{"model": "encoder-decoder audio transcriber", "dataset": "read English sentences (LibriTTS-R)", "time_shift_ms": 50, "encoder_widths": [96, 96, 96], "decoder_activation": "gelu", "decoder_parallel_block": false, "decoder_inner_norm": false, "eps": 1e-08, "lr_schedule": "step", "weight_decay": 0.3}
Rows from block 7 of the audio encoder of a small encoder-decoder audio transcriber, named by matrix and row number. Rows with one number belong to one channel. Each number is 200 + 20 x the weight over its row's rms, rounded and kept within 0 to 999. All counts start at 0.
After each channel's rows are labels from the 100 clips, of 14848, where the channel reaches its highest value: "loudest band" is the band of the loudest frequency at the time of the peak. Only what is clearly more common there than usual is listed. The data: read English sentences (LibriTTS-R). In brackets: how many of the 100.
# convs0: first width-7 conv (encoder.blocks.7.convs.0.weight, 96x96x7, each kernel summed), inputs 32-63
# convs1: second width-7 conv (encoder.blocks.7.convs.1.weight, 96x96x7, transposed, each kernel summed), outputs 32-63

convs0.0,193,207,182,199,205,159,233,173,197,149,204,216,164,229,230,199,167,228,231,210,187,202,195,206,194,202,197,196,181,199,197,182
convs1.0,173,186,225,221,232,235,209,177,188,187,217,166,155,195,159,197,184,202,189,203,185,224,182,234,196,173,177,173,228,207,198,219
loudest band: 2000 to 4000 Hz (61)

convs0.36,170,210,224,187,186,210,201,166,192,201,212,193,195,186,200,210,162,204,203,190,235,207,190,203,214,195,221,186,237,225,173,215
convs1.36,168,220,218,212,200,203,212,176,187,204,197,177,199,233,199,220,182,205,198,131,214,204,192,217,201,210,197,216,180,194,183,231
loudest band: 250 to 500 Hz (35); 500 to 1000 Hz (27)

convs0.45,191,183,197,167,186,199,225,193,223,194,192,218,230,199,215,212,201,179,164,187,214,183,204,162,223,184,207,211,181,220,206,210
convs1.45,198,201,218,213,181,217,231,201,207,160,209,177,203,156,168,187,234,173,206,174,196,194,190,187,196,224,177,192,191,180,187,221
loudest band: 4000 to 8000 Hz (33)

convs0.61,214,204,198,180,229,189,170,180,196,193,193,180,179,154,197,188,189,201,158,159,218,204,163,225,220,193,221,164,232,206,187,193
convs1.61,189,198,181,226,195,224,212,184,209,205,203,200,189,198,208,198,177,220,224,200,227,165,206,226,212,222,183,201,191,202,195,184
loudest band: 500 to 1000 Hz (25)

convs0.53,216,188,183,194,219,217,207,193,232,190,180,201,208,214,182,188,167,194,180,228,179,186,198,160,183,169,194,193,209,229,180,169
convs1.53,201,199,240,223,203,234,207,182,224,211,208,225,198,166,165,176,213,150,178,215,192,180,168,207,191,187,181,202,208,195,230,192
loudest band: 250 to 500 Hz (43)

convs0.34,223,211,216,196,226,202,202,220,206,224,204,181,161,167,188,206,220,180,187,166,192,171,217,183,209,180,217,230,215,175,217,213
convs1.34,178,233,162,208,187,230,170,213,187,198,196,208,193,190,167,204,208,238,193,177,184,180,210,201,195,197,236,180,209,202,188,175
loudest band: 500 to 1000 Hz (39)

convs0.77,176,228,235,189,216,197,191,220,215,232,194,177,214,201,201,263,192,218,179,196,182,192,183,226,175,198,193,229,167,181,197,221
convs1.77,192,235,218,165,193,190,196,178,196,218,209,178,184,205,223,210,219,175,208,183,189,208,174,206,228,161,177,201,193,217,206,219
loudest band: 2000 to 4000 Hz (25)

convs0.95,194,226,209,209,195,240,257,229,201,208,167,194,188,191,191,196,175,186,197,158,229,194,202,215,188,193,208,206,233,200,202,161
convs1.95,166,196,217,210,199,200,250,155,186,215,193,163,195,206,169,209,215,185,202,241,233,198,189,199,213,199,176,216,200,200,179,177
loudest band: 250 to 500 Hz (48)

convs0.82,199,164,205,227,212,182,229,209,199,198,165,208,197,185,180,231,237,224,188,189,185,195,185,189,175,217,207,213,203,222,203,184
convs1.82,166,193,223,206,208,231,223,181,195,188,195,190,151,185,203,244,213,180,198,187,202,178,165,221,199,156,174,186,202,176,202,175
loudest band: 500 to 1000 Hz (35)

convs0.74,211,219,201,208,203,231,200,187,187,227,213,213,165,202,200,220,223,173,172,209,195,214,182,180,183,230,189,225,218,214,218,214
convs1.74,182,223,185,185,227,194,191,182,197,174,226,208,145,177,182,247,239,204,197,188,198,190,190,210,175,201,168,227,209,222,203,198
loudest band: 500 to 1000 Hz (27)

convs0.75,217,212,182,201,220,199,233,190,211,198,200,156,199,214,193,208,208,208,195,229,201,187,216,216,209,155,192,219,209,181,186,207
convs1.75,196,227,193,183,217,203,197,213,193,230,191,201,207,203,218,214,196,235,207,241,214,214,222,197,184,203,180,160,172,227,146,181
loudest band: 250 to 500 Hz (42)

convs0.65,175,176,241,191,168,156,178,222,181,195,204,207,183,180,232,232,204,193,192,216,199,163,198,181,201,167,172,227,182,199,212,197
convs1.65,195,236,156,218,193,219,199,194,206,209,160,211,218,210,200,205,185,229,197,197,239,219,220,197,192,178,228,185,194,223,226,173
loudest band: 250 to 500 Hz (48)

convs0.22,235,216,241,225,211,204,199,170,205,210,213,193,203,231,215,228,218,214,192,180,204,206,184,205,219,171,199,214,192,212,168,202
convs1.22,201,226,196,208,188,176,177,214,186,212,219,235,204,187,241,190,176,211,193,184,203,227,222,193,201,175,198,149,165,228,182,178
loudest band: 250 to 500 Hz (56)

convs0.29,199,195,202,197,196,210,169,213,222,193,195,182,180,227,213,213,219,174,173,201,206,229,209,174,201,185,217,218,230,203,198,208
convs1.29,169,201,196,246,197,200,193,183,209,158,230,185,196,184,161,209,208,204,216,161,187,186,167,199,194,174,185,205,183,199,200,245
loudest band: 500 to 1000 Hz (30)

convs0.55,164,214,214,198,203,180,205,196,177,177,207,190,198,205,177,221,205,194,204,196,217,195,195,201,195,195,161,225,201,165,223,193
convs1.55,240,201,179,174,203,208,154,212,185,185,194,200,191,210,221,192,178,199,198,202,176,206,194,167,214,217,189,168,192,192,186,178
loudest band: 500 to 1000 Hz (29)

convs0.52,215,213,188,209,209,181,195,188,220,196,211,201,169,185,207,196,201,191,206,197,215,199,142,198,230,155,170,206,186,209,195,194
convs1.52,232,179,176,198,192,217,199,190,217,232,179,214,210,196,214,190,163,181,191,201,169,182,205,185,194,239,216,174,178,209,196,144
loudest band: 250 to 500 Hz (33); 500 to 1000 Hz (31)

convs0.37,216,188,174,163,186,200,187,201,236,169,206,183,207,217,199,174,187,227,189,213,200,207,221,188,220,194,175,184,203,164,137,179
convs1.37,191,190,214,224,165,227,208,179,225,205,219,180,220,164,175,190,191,197,204,227,186,208,195,222,204,186,180,196,187,196,204,198
loudest band: 500 to 1000 Hz (43); 1000 to 2000 Hz (28)

convs0.24,180,205,176,201,213,172,155,212,204,179,177,248,184,184,181,179,185,194,191,222,184,236,174,200,188,217,194,203,206,188,195,208
convs1.24,181,189,212,205,196,193,176,154,213,210,215,209,195,225,196,198,235,177,210,210,173,218,196,219,192,219,214,206,183,197,190,205
loudest band: 250 to 500 Hz (41)

convs0.86,180,209,209,152,221,194,183,196,190,199,167,176,207,189,174,189,192,191,192,198,216,203,193,216,187,195,212,200,219,201,177,145
convs1.86,187,200,215,190,189,223,197,198,208,248,207,197,201,195,164,204,199,212,215,205,195,220,204,205,182,208,191,200,173,148,183,180
loudest band: 500 to 1000 Hz (31)

convs0.8,204,214,193,205,200,180,213,166,226,218,216,200,211,249,223,241,185,206,202,230,196,170,253,196,194,190,194,227,183,221,211,194
convs1.8,186,212,198,201,188,222,205,171,215,223,199,203,235,198,219,184,202,206,192,202,187,188,214,179,172,225,175,186,214,222,204,192
loudest band: 250 to 500 Hz (35)

convs0.64,189,163,190,211,203,191,226,226,236,204,208,234,181,219,187,202,204,187,207,195,171,195,196,206,198,193,209,214,200,210,211,215
convs1.64,193,180,224,196,205,199,194,213,174,189,193,222,205,179,236,190,204,191,201,160,159,168,216,213,195,202,185,198,212,197,191,195
loudest band: 4000 to 8000 Hz (31)

convs0.60,203,222,193,193,200,212,216,207,185,163,196,217,195,203,195,241,200,201,189,189,206,166,208,201,206,200,117,230,200,182,205,176
convs1.60,209,185,194,195,230,208,176,212,185,195,180,210,202,160,205,206,165,210,193,204,171,209,206,173,197,204,198,161,176,230,173,169
loudest band: 500 to 1000 Hz (31)

convs0.81,211,177,182,204,212,211,211,233,251,197,201,170,183,202,172,223,179,196,204,178,204,181,223,159,191,183,230,230,223,219,214,202
convs1.81,198,207,206,242,213,217,203,171,216,225,191,199,213,185,171,184,200,195,210,177,176,174,209,229,196,192,218,208,207,163,185,212
loudest band: 500 to 1000 Hz (37)

convs0.84,198,200,198,201,194,176,209,189,214,215,197,204,179,202,213,250,156,188,173,247,194,187,191,226,203,205,221,225,200,218,210,220
convs1.84,171,198,220,207,193,219,208,211,201,181,194,150,193,207,174,226,234,216,203,183,210,200,208,194,221,191,199,198,184,198,206,242
loudest band: 250 to 500 Hz (34)

convs0.56,231,210,136,184,171,181,216,200,221,186,207,219,205,222,185,191,211,204,188,211,209,217,207,195,211,213,177,187,209,205,182,222
convs1.56,205,157,186,189,181,197,246,174,174,202,209,175,208,214,180,214,190,172,215,203,158,183,159,208,215,218,154,222,211,202,209,204
loudest band: 500 to 1000 Hz (37); 250 to 500 Hz (31)

convs0.11,177,216,205,197,214,174,184,212,184,187,201,196,216,202,190,215,169,191,178,173,190,199,197,217,189,183,188,193,209,199,193,212
convs1.11,153,171,194,178,223,204,176,170,216,165,207,162,203,197,204,182,206,208,231,189,210,203,199,194,238,189,187,217,184,200,217,220
loudest band: 250 to 500 Hz (36)