From a checkpoint of a small encoder-decoder audio transcriber: decoder layers 8, adamw at rate 0.0014.
Rows from block 7 of the audio encoder of a small encoder-decoder audio transcriber, named by matrix and row number. Rows with one number belong to one channel. Each number is 128 + 24 x the weight over its row's rms, rounded and kept within 0 to 255. All counts start at 0. Numbers have three digits each.
After each channel's rows are labels from the 100 clips, of 14848, where the channel reaches its highest value: "strongest on" is what is common among them. Only what is clearly more common there than usual is listed. The data: read English sentences (LibriTTS-R). In brackets: how many of the 100.
# convs0: first width-7 conv (encoder.blocks.7.convs.0.weight, 96x96x7, each kernel summed), inputs 0-31
# convs1: second width-7 conv (encoder.blocks.7.convs.1.weight, 96x96x7, transposed, each kernel summed), outputs 0-31

convs0.4:160158154167117126115146123142111137111134133122089154135155171180125129094164143121096123116109
convs1.4:107083144099167095141134105153113108136089111176132119115146137111132101110146134152093097123123
strongest on: the word "i" (57)

convs0.25:105190090129110044115111160118120111145119125120131121112112106092130152118150136099118135150144
convs1.25:118090142137134106107137130128099096125140110105138135139115119081064099164057118144147134140144
strongest on: the word "to" (81)

convs0.42:097100129098122137139079134117101123113112068076125126114131119123133101176101121166130110124179
convs1.42:110145129117175099105164092122119092080129162165134079117146119074156121134122115173095126109186
strongest on: the word "the" (74)

convs0.62:121137125110144130136137127159113082102126128034108120147134088125136123127134124113133111105121
convs1.62:140130130135178164148166107115121161126105101127136154102159136109136121137106152142136155145135
strongest on: the word "his" (38)

convs0.65:124146159118134104101130129082123125129113160144069126111109106145171102112142109075108130111140
convs1.65:123104151124097112113124136156119119109115117105156116109085068173160123106117157051146108120122
strongest on: the word "was" (45); the word "there" (44)

convs0.40:171130154149114129126136125158147154152081158090167144148118119146141137112118105142122125159120
convs1.40:088078107137137105098101113109135108121103119100082116110105123166144154131114105091085143115145
strongest on: the word "by" (28)

convs0.15:111113131152154128167149154147177141096099134118165120144137159081141121138116160119129133122165
convs1.15:097132087153127138142165106116105104106175144125132127115105106122182145119113151122121154071133
strongest on: the word "to" (69)

convs0.64:140125133141163122116135120117159144154126169147154165167164128106148144126115130124141091103120
convs1.64:127075120151122096123150068179132155132095144150132149094156111090141161128097150140095112121118
strongest on: the word "i" (48); the word "said" (34); the word "not" (31)

convs0.63:138139117129124089168158161110093111149108181110153131118116105141098125175151121115128168136154
convs1.63:141134137108180144115161150136070141090121082161140088163119123125101135119122103095135144107137
strongest on: the word "his" (58)

convs0.2:171099140162100089173100103116109171125129128140160152143162175117088156103127171131113135138155
convs1.2:164134132116165125149120129122180108152130103145123097164101126111152107125146060149103147138138
strongest on: the word "his" (33)

convs0.93:160142113146109103126165120125126156154148079130094130084133134137145155162148181134142154121157
convs1.93:120110144081161068086159153143122087143120130160105127104147136108128127120114089114145125157143
strongest on: the word "the" (88)

convs0.1:129160130150135137124133158161112137123136124107137160129136179142159129129082120129152129101126
convs1.1:096123108126110128127105106127156127074127142087106109102115103124129157127090133122085154117090
strongest on: the word "she" (66); the word "said" (47)

convs0.88:130152107178083106109134113126120141112138112133131138131137148126185100164162155140134123142108
convs1.88:112127153103094145126147119159157129141134165181137067100165116115124156137132134164113100099153
strongest on: the word "i" (43); the word "not" (25)

convs0.37:153107081103175153092147121106077151089073079128130135102132129131133100120121113131100124145090
convs1.37:168138098120144123149123194143108113128100131121128120105159185116168154145117132128145123134132
strongest on: the word "i" (85)

convs0.21:140127126158102088101157143124139133103102124128137114114139195133125159125135142090114101113126
convs1.21:155131154112137143133137120154132116147116171103146116117103131141144136122136116094159109144142
strongest on: the word "to" (65); the word "me" (57)

convs0.49:153124138131126102126153124138128148144106152153139119124103135129118090148141094169149067099065
convs1.49:120096126125120153131172138112145105068124130123124131087122115173128147126111137144114148130053
strongest on: the word "but" (34)

convs0.33:102111091132129130136124133164148150117120102078185155141138152059115125115107096159158131095144
convs1.33:056109089134141152134098120119129131120136132099130122093119094126106128091101134096094147102078
strongest on: the word "him" (55)

convs0.24:122101085113137169121122099149143129101107069106133121159109109140187120105081141127127139089137
convs1.24:144097137086114104118160123159144151138126138114124149123184153136118116085112142174174086164140
strongest on: the word "be" (39)

convs0.70:186114147134120114115155144127076146129091137128077155084104149116120130100126074073146106143159
convs1.70:111064142092128085124112101162124092146108114095126123111121097124097136101111151137107142075144
strongest on: the word "he" (44); the word "was" (43); the word "that" (39); the word "you" (33)

convs0.89:136123118158103104122127106126092071105172114092084105103138082103143110101123157080149129119105
convs1.89:092088143113141122114118067149079116137112116129170130079110131119119112160150142170154140156136
strongest on: the word "she" (31)

convs0.78:082138141108147142123086174102134037128141130089109118149153142173156114106132147140130110109154
convs1.78:133150077134143108142109105129114139138131133100124111152081140123178095148132136115083127138132
strongest on: the word "such" (29)

convs0.69:110147150127132106079121131121106199172113148165136197118115099111161125120150131089152128127156
convs1.69:082119118125105152134129123122128122118126109108127116114134081135104137102085129103114171127104
strongest on: the word "was" (47); the word "without" (39)

convs0.30:138122156116077139134144156121133108118148140161157107128141106121129140123192122122167136135126
convs1.30:100074121134169087098141107117103159124098159137157135168102125110112070119108112143143115125139
strongest on: the word "was" (43)

convs0.27:114125088133128153121117175176103121150126161128149104160140119110125120130124110124146146112105
convs1.27:129118097127144159110140119132111151110118116090106078138122105153108110110116148115099119118119
strongest on: the word "before" (66)

convs0.14:116105118132126143130111138101137118110137117087120134060160092076165116137127154108139131131146
convs1.14:110113155117131109157090135114146146145121115110138131106129088137135117105157125165091126139152
strongest on: the word "him" (38)