python train.py --encoder_arch="tc_resnet" --model="encoder-decoder audio transcriber" --dataset="read English sentences (LibriTTS-R)" --train_examples=15625 --gain_aug_db=6 --time_shift_ms=50 --n_mels=64 --hop_length=160 --input="log_mel" --spec_augment=true --win_length=400 --tokenizer="word" --vocab_size=8027 --encoder_norm="batchnorm" --encoder_activation="relu" --encoder_padding_mode="reflect" --encoder_depths=[2, 4, 4] --encoder_kernel_size=7 --encoder_stem="single" --encoder_widths=[96, 96, 96] --fusion="cross_attention" --label_smoothing=0.1 --decoder_width=128 --decoder_layers=8 --decoder_norm="rmsnorm" --decoder_norm_position="pre" --decoder_activation="gelu" --decoder_mlp_ratio=4 --decoder_head_dim=32 --decoder_fused_qkv=true --decoder_bias="none" --decoder_qk_norm=false --decoder_parallel_block=false --decoder_inner_norm=false --decoder_positions="rope" --decoder_cross_attention_every=1 --decoder_tie_embeddings=false --init="lecun_normal" --residual_init="none" --optimizer="adamw" --learning_rate=0.0014 --beta1=0.9 --beta2=0.999 --eps=1e-08 --max_grad_norm=1.0 --max_steps=6100 --batch_size=384 --epochs=149.9 --lr_schedule="step" --warmup_steps=180 --weight_decay=0.3
Rows from block 5 of the audio encoder of a small encoder-decoder audio transcriber, named by matrix and row number. Rows with one number belong to one channel. Each number is 128 + 32 x the weight over its row's rms, rounded and kept within 0 to 255. All counts start at 0.
Before each channel's rows are labels from the 100 clips, of 14848, where the channel reaches its highest value: "loudest band" is the band of the loudest frequency at the time of the peak. Only what is clearly more common there than usual is listed. The data: read English sentences (LibriTTS-R).
# convs0: first width-7 conv (encoder.blocks.5.convs.0.weight, 96x96x7, each kernel summed), inputs 0-95
# convs1: second width-7 conv (encoder.blocks.5.convs.1.weight, 96x96x7, transposed, each kernel summed), outputs 0-95

loudest band: 500 to 1000 Hz
convs0.51 [121 119  76  76 147 138 135 159 125 118  90  83 114  54 120 140 156 103  78 157 144 123  95 104 122  85 138 112 127 103 133 119 111 163  83  93 115 148 118  92  69 117 152 142  90 109 134 115  82 134 100 149 131 100 152 118 171  96 121 108  99 167 106 103 147 142 171 121 123 122  45  51 123 133 118 159 158  87 125 122 168 148 121  87  86 111  22 107  88 133  63  76  90 148 115 149]
convs1.51 [146  52 161 138 148 134 126 141 118 175  81 146  80 137 123  85  94 155 136 123 108 114 133  77 212  93  72 113 140 100 123 153 111 128 143  97 136 118  49 133 145 182 161  84 135 138 146  56 149 100 168  75  99 137 120 153 112  94 154 117 121  63  72 108  72 128  78 167 116 129 178 159 139 158 117 111 121 165 111 141 169 105 126 100  57 142 107 152 134 121 150 115 107 134 110 100]

loudest band: 500 to 1000 Hz
convs0.44 [144 109 172 158 137  53 186  86 135 115 150 188  89 116 134 133 120  68 131 142 123  90 120 115 178 129  88 106  87 114 159 121 145 136 156  88 130 158 143 139 158 116 115 132 173 144  91 130 115  52 163 171 128 138  99  99 141  91  34 141  29 146 141 158 120 128 142 119  47  74 122 163 151  78 145 123  94 163 138 158 105 122 155 104 143  95 124  95 104 146 117 125 132 119 146 118]
convs1.44 [ 97 142  79 119  99 120 166 128 103 104 146  74 117  79  70 157 148 136 135 199 136 174 143 139  85 116 143 124 130 204  68  85 153 146 116 156 187 109  77  99 115  82  98 134  71 113 117 125 143 100  80  99  81 113 171 156 121 190 121 126 136 109 164 110 148 105 132 123 125  71 116  90 123 144  79  75  85  58 139  78  67 114  88 146 107 128 126 135 153 125 130 118 109 107 126 134]

loudest band: 500 to 1000 Hz
convs0.23 [130 119 152 197 120  79 154 108 204 159 121 143 107 110 128 114 168 138 171  90 148 113 134  89 148 120 150 168 140 201 139 150 141  99 202 117 139  87 162 125 104 131 162  97  99 137 107 210 173 141  89 114 202 107 133 210  90 106  72 129 162  89  90 115 145 125 136 143 135 118 131  84 194 119  80 134 156 111 110 120 140 155  85 147 144 152 144 135 160 143 122 112 115 152 144 172]
convs1.23 [101 164  94 116  97 157 135 108 136 119 135  75 107 133 136 120 135  79 144 131 186  53 105 170 106 103 124  97  88 145  93 143  86 103 165 110 124 105 182  62 160 103 123 132  67 113  78 140 131 130 139  66  85 171 141  81  47 130  79 131 126 176 146  75 177  90 162  67 123 112  93 143  72 115  79 123 146 113 162 114 108 108  93 116 107  93  97 114 146 149 119 100 127 129 127 153]

loudest band: 250 to 500 Hz
convs0.77 [158 164 146 167 177 203  93  93  97  93 106 139 164 126 132  91 153  82  59 125 157 101 203 175 145 147 156 133 154 127 162 145 141 153 135  95  80 193  58 147 175 139 148  99 144 116  82 172 134 181 124 109 154 133 149 120 124 108 133 122 132 139 123 175  78 151 122  86 128 117  81 163 149  99 104 154 139  38 159 142 104  93 152  76  98 111 129 115 157 126 138 132 109 128 119 148]
convs1.77 [152 120 162 131 151 113 120 158 114 155 137  90 109 110 115  86 165 156  91 144  56  73  89  80  94 116 138  92  94 183 128 124 114 110 148  84 121  51 146 166 184 126 101 200 101 115  87  79 117 109 139 129  88 118 128 181  66 166 122  75  84  75 140 187 144 163 132 156 158  96 113  77 101  96 140 154 112 107  92 146 134 134 143 151 130 103 172 170 141 143 137 134 105 153 118 176]

loudest band: 250 to 500 Hz; 500 to 1000 Hz
convs0.11 [157 136 166 173 104 137 115 159 140  91 128  94  92 130 141 106 186 101 109 121 109 205  94  83 162 131 161 186 131 129  91  91 108 122 108 136 148 179 190 145 151 144 126 121 137 164 175 176 107 135 117 157 100 102 151 119  98 104 125 164 170 132 118 187 147 137 177 132 157 176 174 185 197 132 143 109 142 207  91 149  84 126 157 110 176 179  86 162 125 131 143 169 117 138 128 155]
convs1.11 [ 89 175 107 100  53 155 185 116 119 126 111 140  93 122 119 122 163 124 112 130 127 157 101 162  83 137 100 113 126 133 121  69 139 126  94  68 131 108  99  66 114  98 145  93  68 107 105 110 135 100 148 124 143 110 178 109  71 119 144  58  94 144 100 165 126  72 124 152 124 116 126 116 114  71  91 133 194 124 117 147  78 109 117 121  66  98  44  79 122 107 100  94 103 157  88 137]

loudest band: 4000 to 8000 Hz
convs0.39 [130 147 132 126 150 160 140  70 155 125 123  98 190 160 115 206 135 107 111 109 115 148 145  80 165 129 115 118 101 143 133 113 111 128  85 112 117 130 138 132 107 114  76  72 135 120 132 165 112 109 114 134 140  66 136 167 138 157 175  54 121 142 183 196  53 153  68 151 140 141 146 117 110 128 133 146 131 147  39  74 113 113  90 128 100 140  96 188 170 151 104 103 166 139  68 143]
convs1.39 [ 59  63  97  86 121 100 134 108  92 146 121 121 105 135 157 156 128 131 129 131 158 118 166 186  79 139 162 134 122  94  48 109 118 113 142 120 149  92 150 119 189 134  61  90 175 109 149 167  78 126 164  96 141 131 134  96 133  64 147 117 119 154 106 171 116 152  85 103 156 139  77 142 129  98 156 136 139 135  98  61 186 187 149  94 107 124 120 156 165 186 172 166 124 147 138 102]

loudest band: 500 to 1000 Hz
convs0.73 [129 126 153 117 115 139 144 150 140 103 181  92  66 130 163 185  68 166 103 103 117 157 166 139 106 126 168 109 114  75 153 145 116 145  96 128 156 128 172 139  97 120 127 103 144 115 123 182 166 101  58 110 146 125 167 110 166 101 146 197 114 143 136 142 141 106 133 164 141 203 117 129 114 152 136 150  33 115 174 112 147 136 149 122 148 149 134 133 147 166 182 117  64  30 135 132]
convs1.73 [138 136 115 112  92 116 132  72 136  96 113 128 144  94  46 153 151 108 153 144 126 137  92 151 100 128  84 113  94 158  85 178  62 135 152  77 106 125 128  74 135 114 157  98  89  92  63 100  71 132 142 108  96 111 122 109  63 162 105  97 153 149 123 124 101  83 169  96 151  71 151 139 140 112 109  54  92 126 126  74 136 131 147 183 146  92  91 101 141 159 101  81 120  67 134 118]

loudest band: 500 to 1000 Hz
convs0.21 [ 94  90  50 111 162 151 103 162 106 105 161 128 132  98 103 127 112 131  79 114 134 154 110  77 150  98 118 116  42 154  71 130  73 155 114  86 148 116 145 129  75 134 125 132 127 138 173 115 143 115 112 135 106 151 177 185 144 122 154 115 131 164  68 117 135 144 124 125 183 168 104 108  88 120 135  74  83 126 139  87 182 103 176 198  90 111 147 147 158 125 135  52 145  90 165 135]
convs1.21 [159  88 103  76  93  40  92 141 124 140 120 147  73 127  61  87 129 124 118  57 146 164 142 181 116 184 118 145 123 144 111 122 100 118 114 131 122  87 104  92 113 176 165  89 130 162 178 162 110 140 162 170 148 180 158 113 111 120 148 114 130 103  90  76  60 109  77 111 156 137 155  93 198 120 135 118 145 130 136 138 117 118 145 115 100 137 141 158 185 110  78 147 158 114 155  77]

loudest band: 500 to 1000 Hz
convs0.64 [117 171 113  62 144 152 110 123 118 117 120  71 149  80 135  98 172 174 118 136 147  81 116 149 114  35  72 140 147  99 139 130  93 162 155 128 110 133 145 102 142  70 128 124  90  86 151  71 109 139  89  79 154 111 158  93 149 167 112 123 179 120  79 115 132 146 186 135 155 160 113  87 166  64 125 105 120  90 150 142  92 147 123 125  47  80 126  77 123 126 123  70 130 113 128 115]
convs1.64 [131 134 111 156 131 166  85 140 165 139 147 130  66 147 183  68  65 124 164 110 102  63 127 111 136  82 174 144 193 129 181  88  59 175 166 226 185 126 174 127  97 163 143 106 149 149  74 103 150 136 150 128  90 136 130 128 171  96 163 139 144 147  96 111 147 148 123 194 127 142 142 129 115 125 127 144 115 123 111 141 115 118 113  96 117 163 142 182 174  99  95 140 131 115 101 116]

loudest band: 2000 to 4000 Hz
convs0.55 [108  90 123 216 121 113 120  92 162 148 167 155 131 127  85 163 152 100 139 100 158 161 167 128 167 132  89 175 108  65  90 163 164 149  91 101 126 119 117 175 169 113 105 107 162 121 103 165  77 155  91 105 201 156 158  66 152 114 142 135 132 171 100 146 149 137 160 102 124 164 178  93  86 170  95 118 149 105  95 144 144 172 108 129 145 145 144 107 129 129  42 178 137 159 143 106]
convs1.55 [100 119 140 152 124 195 161  72 153 121 117 106 110 109  75 147 112 125 140  90 104  72 111 142 137 154 117 140 122  78  59 117  98  90 148  96 145 106 129 120 155 116 162 198 176 183 144 101 117 123 100  93 152 124  93  79  77 114 130 107 118 141 139 145 185 133 157 148 148 145 100 112 134 128  78 102 137 144  98 170 204  94 121 116 153 113 124  53 134  58 142 126  96 140 214 146]

loudest band: 2000 to 4000 Hz
convs0.1 [110 142  92 193 126 128  93 132 110 121 161  93 163 141 114 112 113 142  86 131 166 115  77 136 102 131 127 127 106 117  83 129 162 103  99  67  90 152  62 123 156 124 143  97 138 123 129 213  37 133 141 190 166 158 142 132 138 139 105 156 123 123 158 116 174 120 202 141  98 158 141 179 164 171  99 152 120 151  82 109 139 106 121  58 118 115  93 140 110  48  91 116 164 129 136 120]
convs1.1 [138 118 114 178 129 139 148  74 133 111 105 179 113  95 114 126 107 146 175 129 130 133 104 127 184 134  88 153 182 139 151 121 135 146 154 107 156 132 119  92 180 145 155 131 150 133 103 115 209 104 171 134 172 149 149  76  78  90  98 110 131  51  97 132 161 189 139 170 155 108 129 138 124  78 150 134  94 121 185 164 137  86 169 126 180 124  35 133 134 111 109 125 175 127 130 194]

loudest band: 500 to 1000 Hz
convs0.49 [154 148 199 156 136 110 123 128 147   0 154  99 194 108 169 160 122  63 116 114 104 153 124 103 121 194 123 167  77 130 116 135 139 125 139  92  85 152 123  63 154 130 118 110 130 118 111 172 145  96 133 146  95 103 141 157  97 131 104  84 106 116 102 173 145 170  97 128 137 102  78 106 195  74 129 131 116 126 100 143 182  98  74 114 152 121 138 138 105  94 121 131 162 145 122 111]
convs1.49 [140 138 130 100 171 134 129 102 122 129  62 142 101 161 165  28 167 144 108 159 139 115 108 102 128 152 120  94 117 119 119 135 119  83  79 106 121 144  91 152 187 165  95 139 103 148 121 165 142 158  92 134 101  58 192 132 117 121 197 145 141 115 180 105  97  89 101 133 168  97 112 142 133 149 153 154  99 108 134 135  61 145  93 118 132 165 181  76 154 205 139 164 132 124 174  96]

loudest band: 4000 to 8000 Hz
convs0.31 [135  95 114 172 142 143  81  87 112 161 131 139 167 103 118 169  92  93 108 111 149 147 162  94 132  85 155 119  75  99 122  60 102 149 155 113  91 131 137 176 142 126 183  64 152 145 102  68  96 189 172 126 135 106 147 137  81 116  88 148 108  84 121  87 104  84 112 165 124 160  80 136 138 113 109 156 159  65 173 140  64 147 158 128  91  85  90 105 167 163  69 111 109 130 140 124]
convs1.31 [146 155 142 166 117 133 167 125 110 159 169  86 164 154 124 164 117 119 146  84 139 155 151  83 119 129 224 108 112 154 176  90 113 173 191 117 191  99 138  68 147 103  98 127 108 140  70 106 110 127 100 166 174 154 137 106  96 200 134 130 129 111 122  68 184 142 156 136  77 140  92  85 131 131 151 114 140 131 146 117 149 106 127 146 110  98 182 183 169  59 141 104 137 145 119 161]

loudest band: 4000 to 8000 Hz
convs0.17 [167 160 115 142 104 239 153 140 179 173 102 108 144 118 166 139 125 140 150 157 140 145  53 178  92 102 170 139  92 111 145 111 150 124 110 161 151 155 145 196 130 112 101  60 164 119  90 153 155  62 112 119 140 185 148  95 166 115  96 186 118 116 177 153 136 156 146 168 144 126 139 131  85 121 102 117 145 146 138 128 145 175 105 155 175 185 144 110 124 112 160 134  75 114 105 116]
convs1.17 [108  78 139 126  64  27  93  75 106 107 137  82 106 100 101  66 127 106 134  92 103 146 129 110  96 106  84 184 130 152 113 110  68 147 148 120 159 124 135 101 109 156 153 134 127  82 139 156 111 170 138 123 123  81  72 121 125  84 130  91 136 116 122  99 186 136 118 147 119 112 119  91 102  94 116  92 110 145 176 120 170 132 131 160  75  41  84 104 145 173  91  94 129 108  94 111]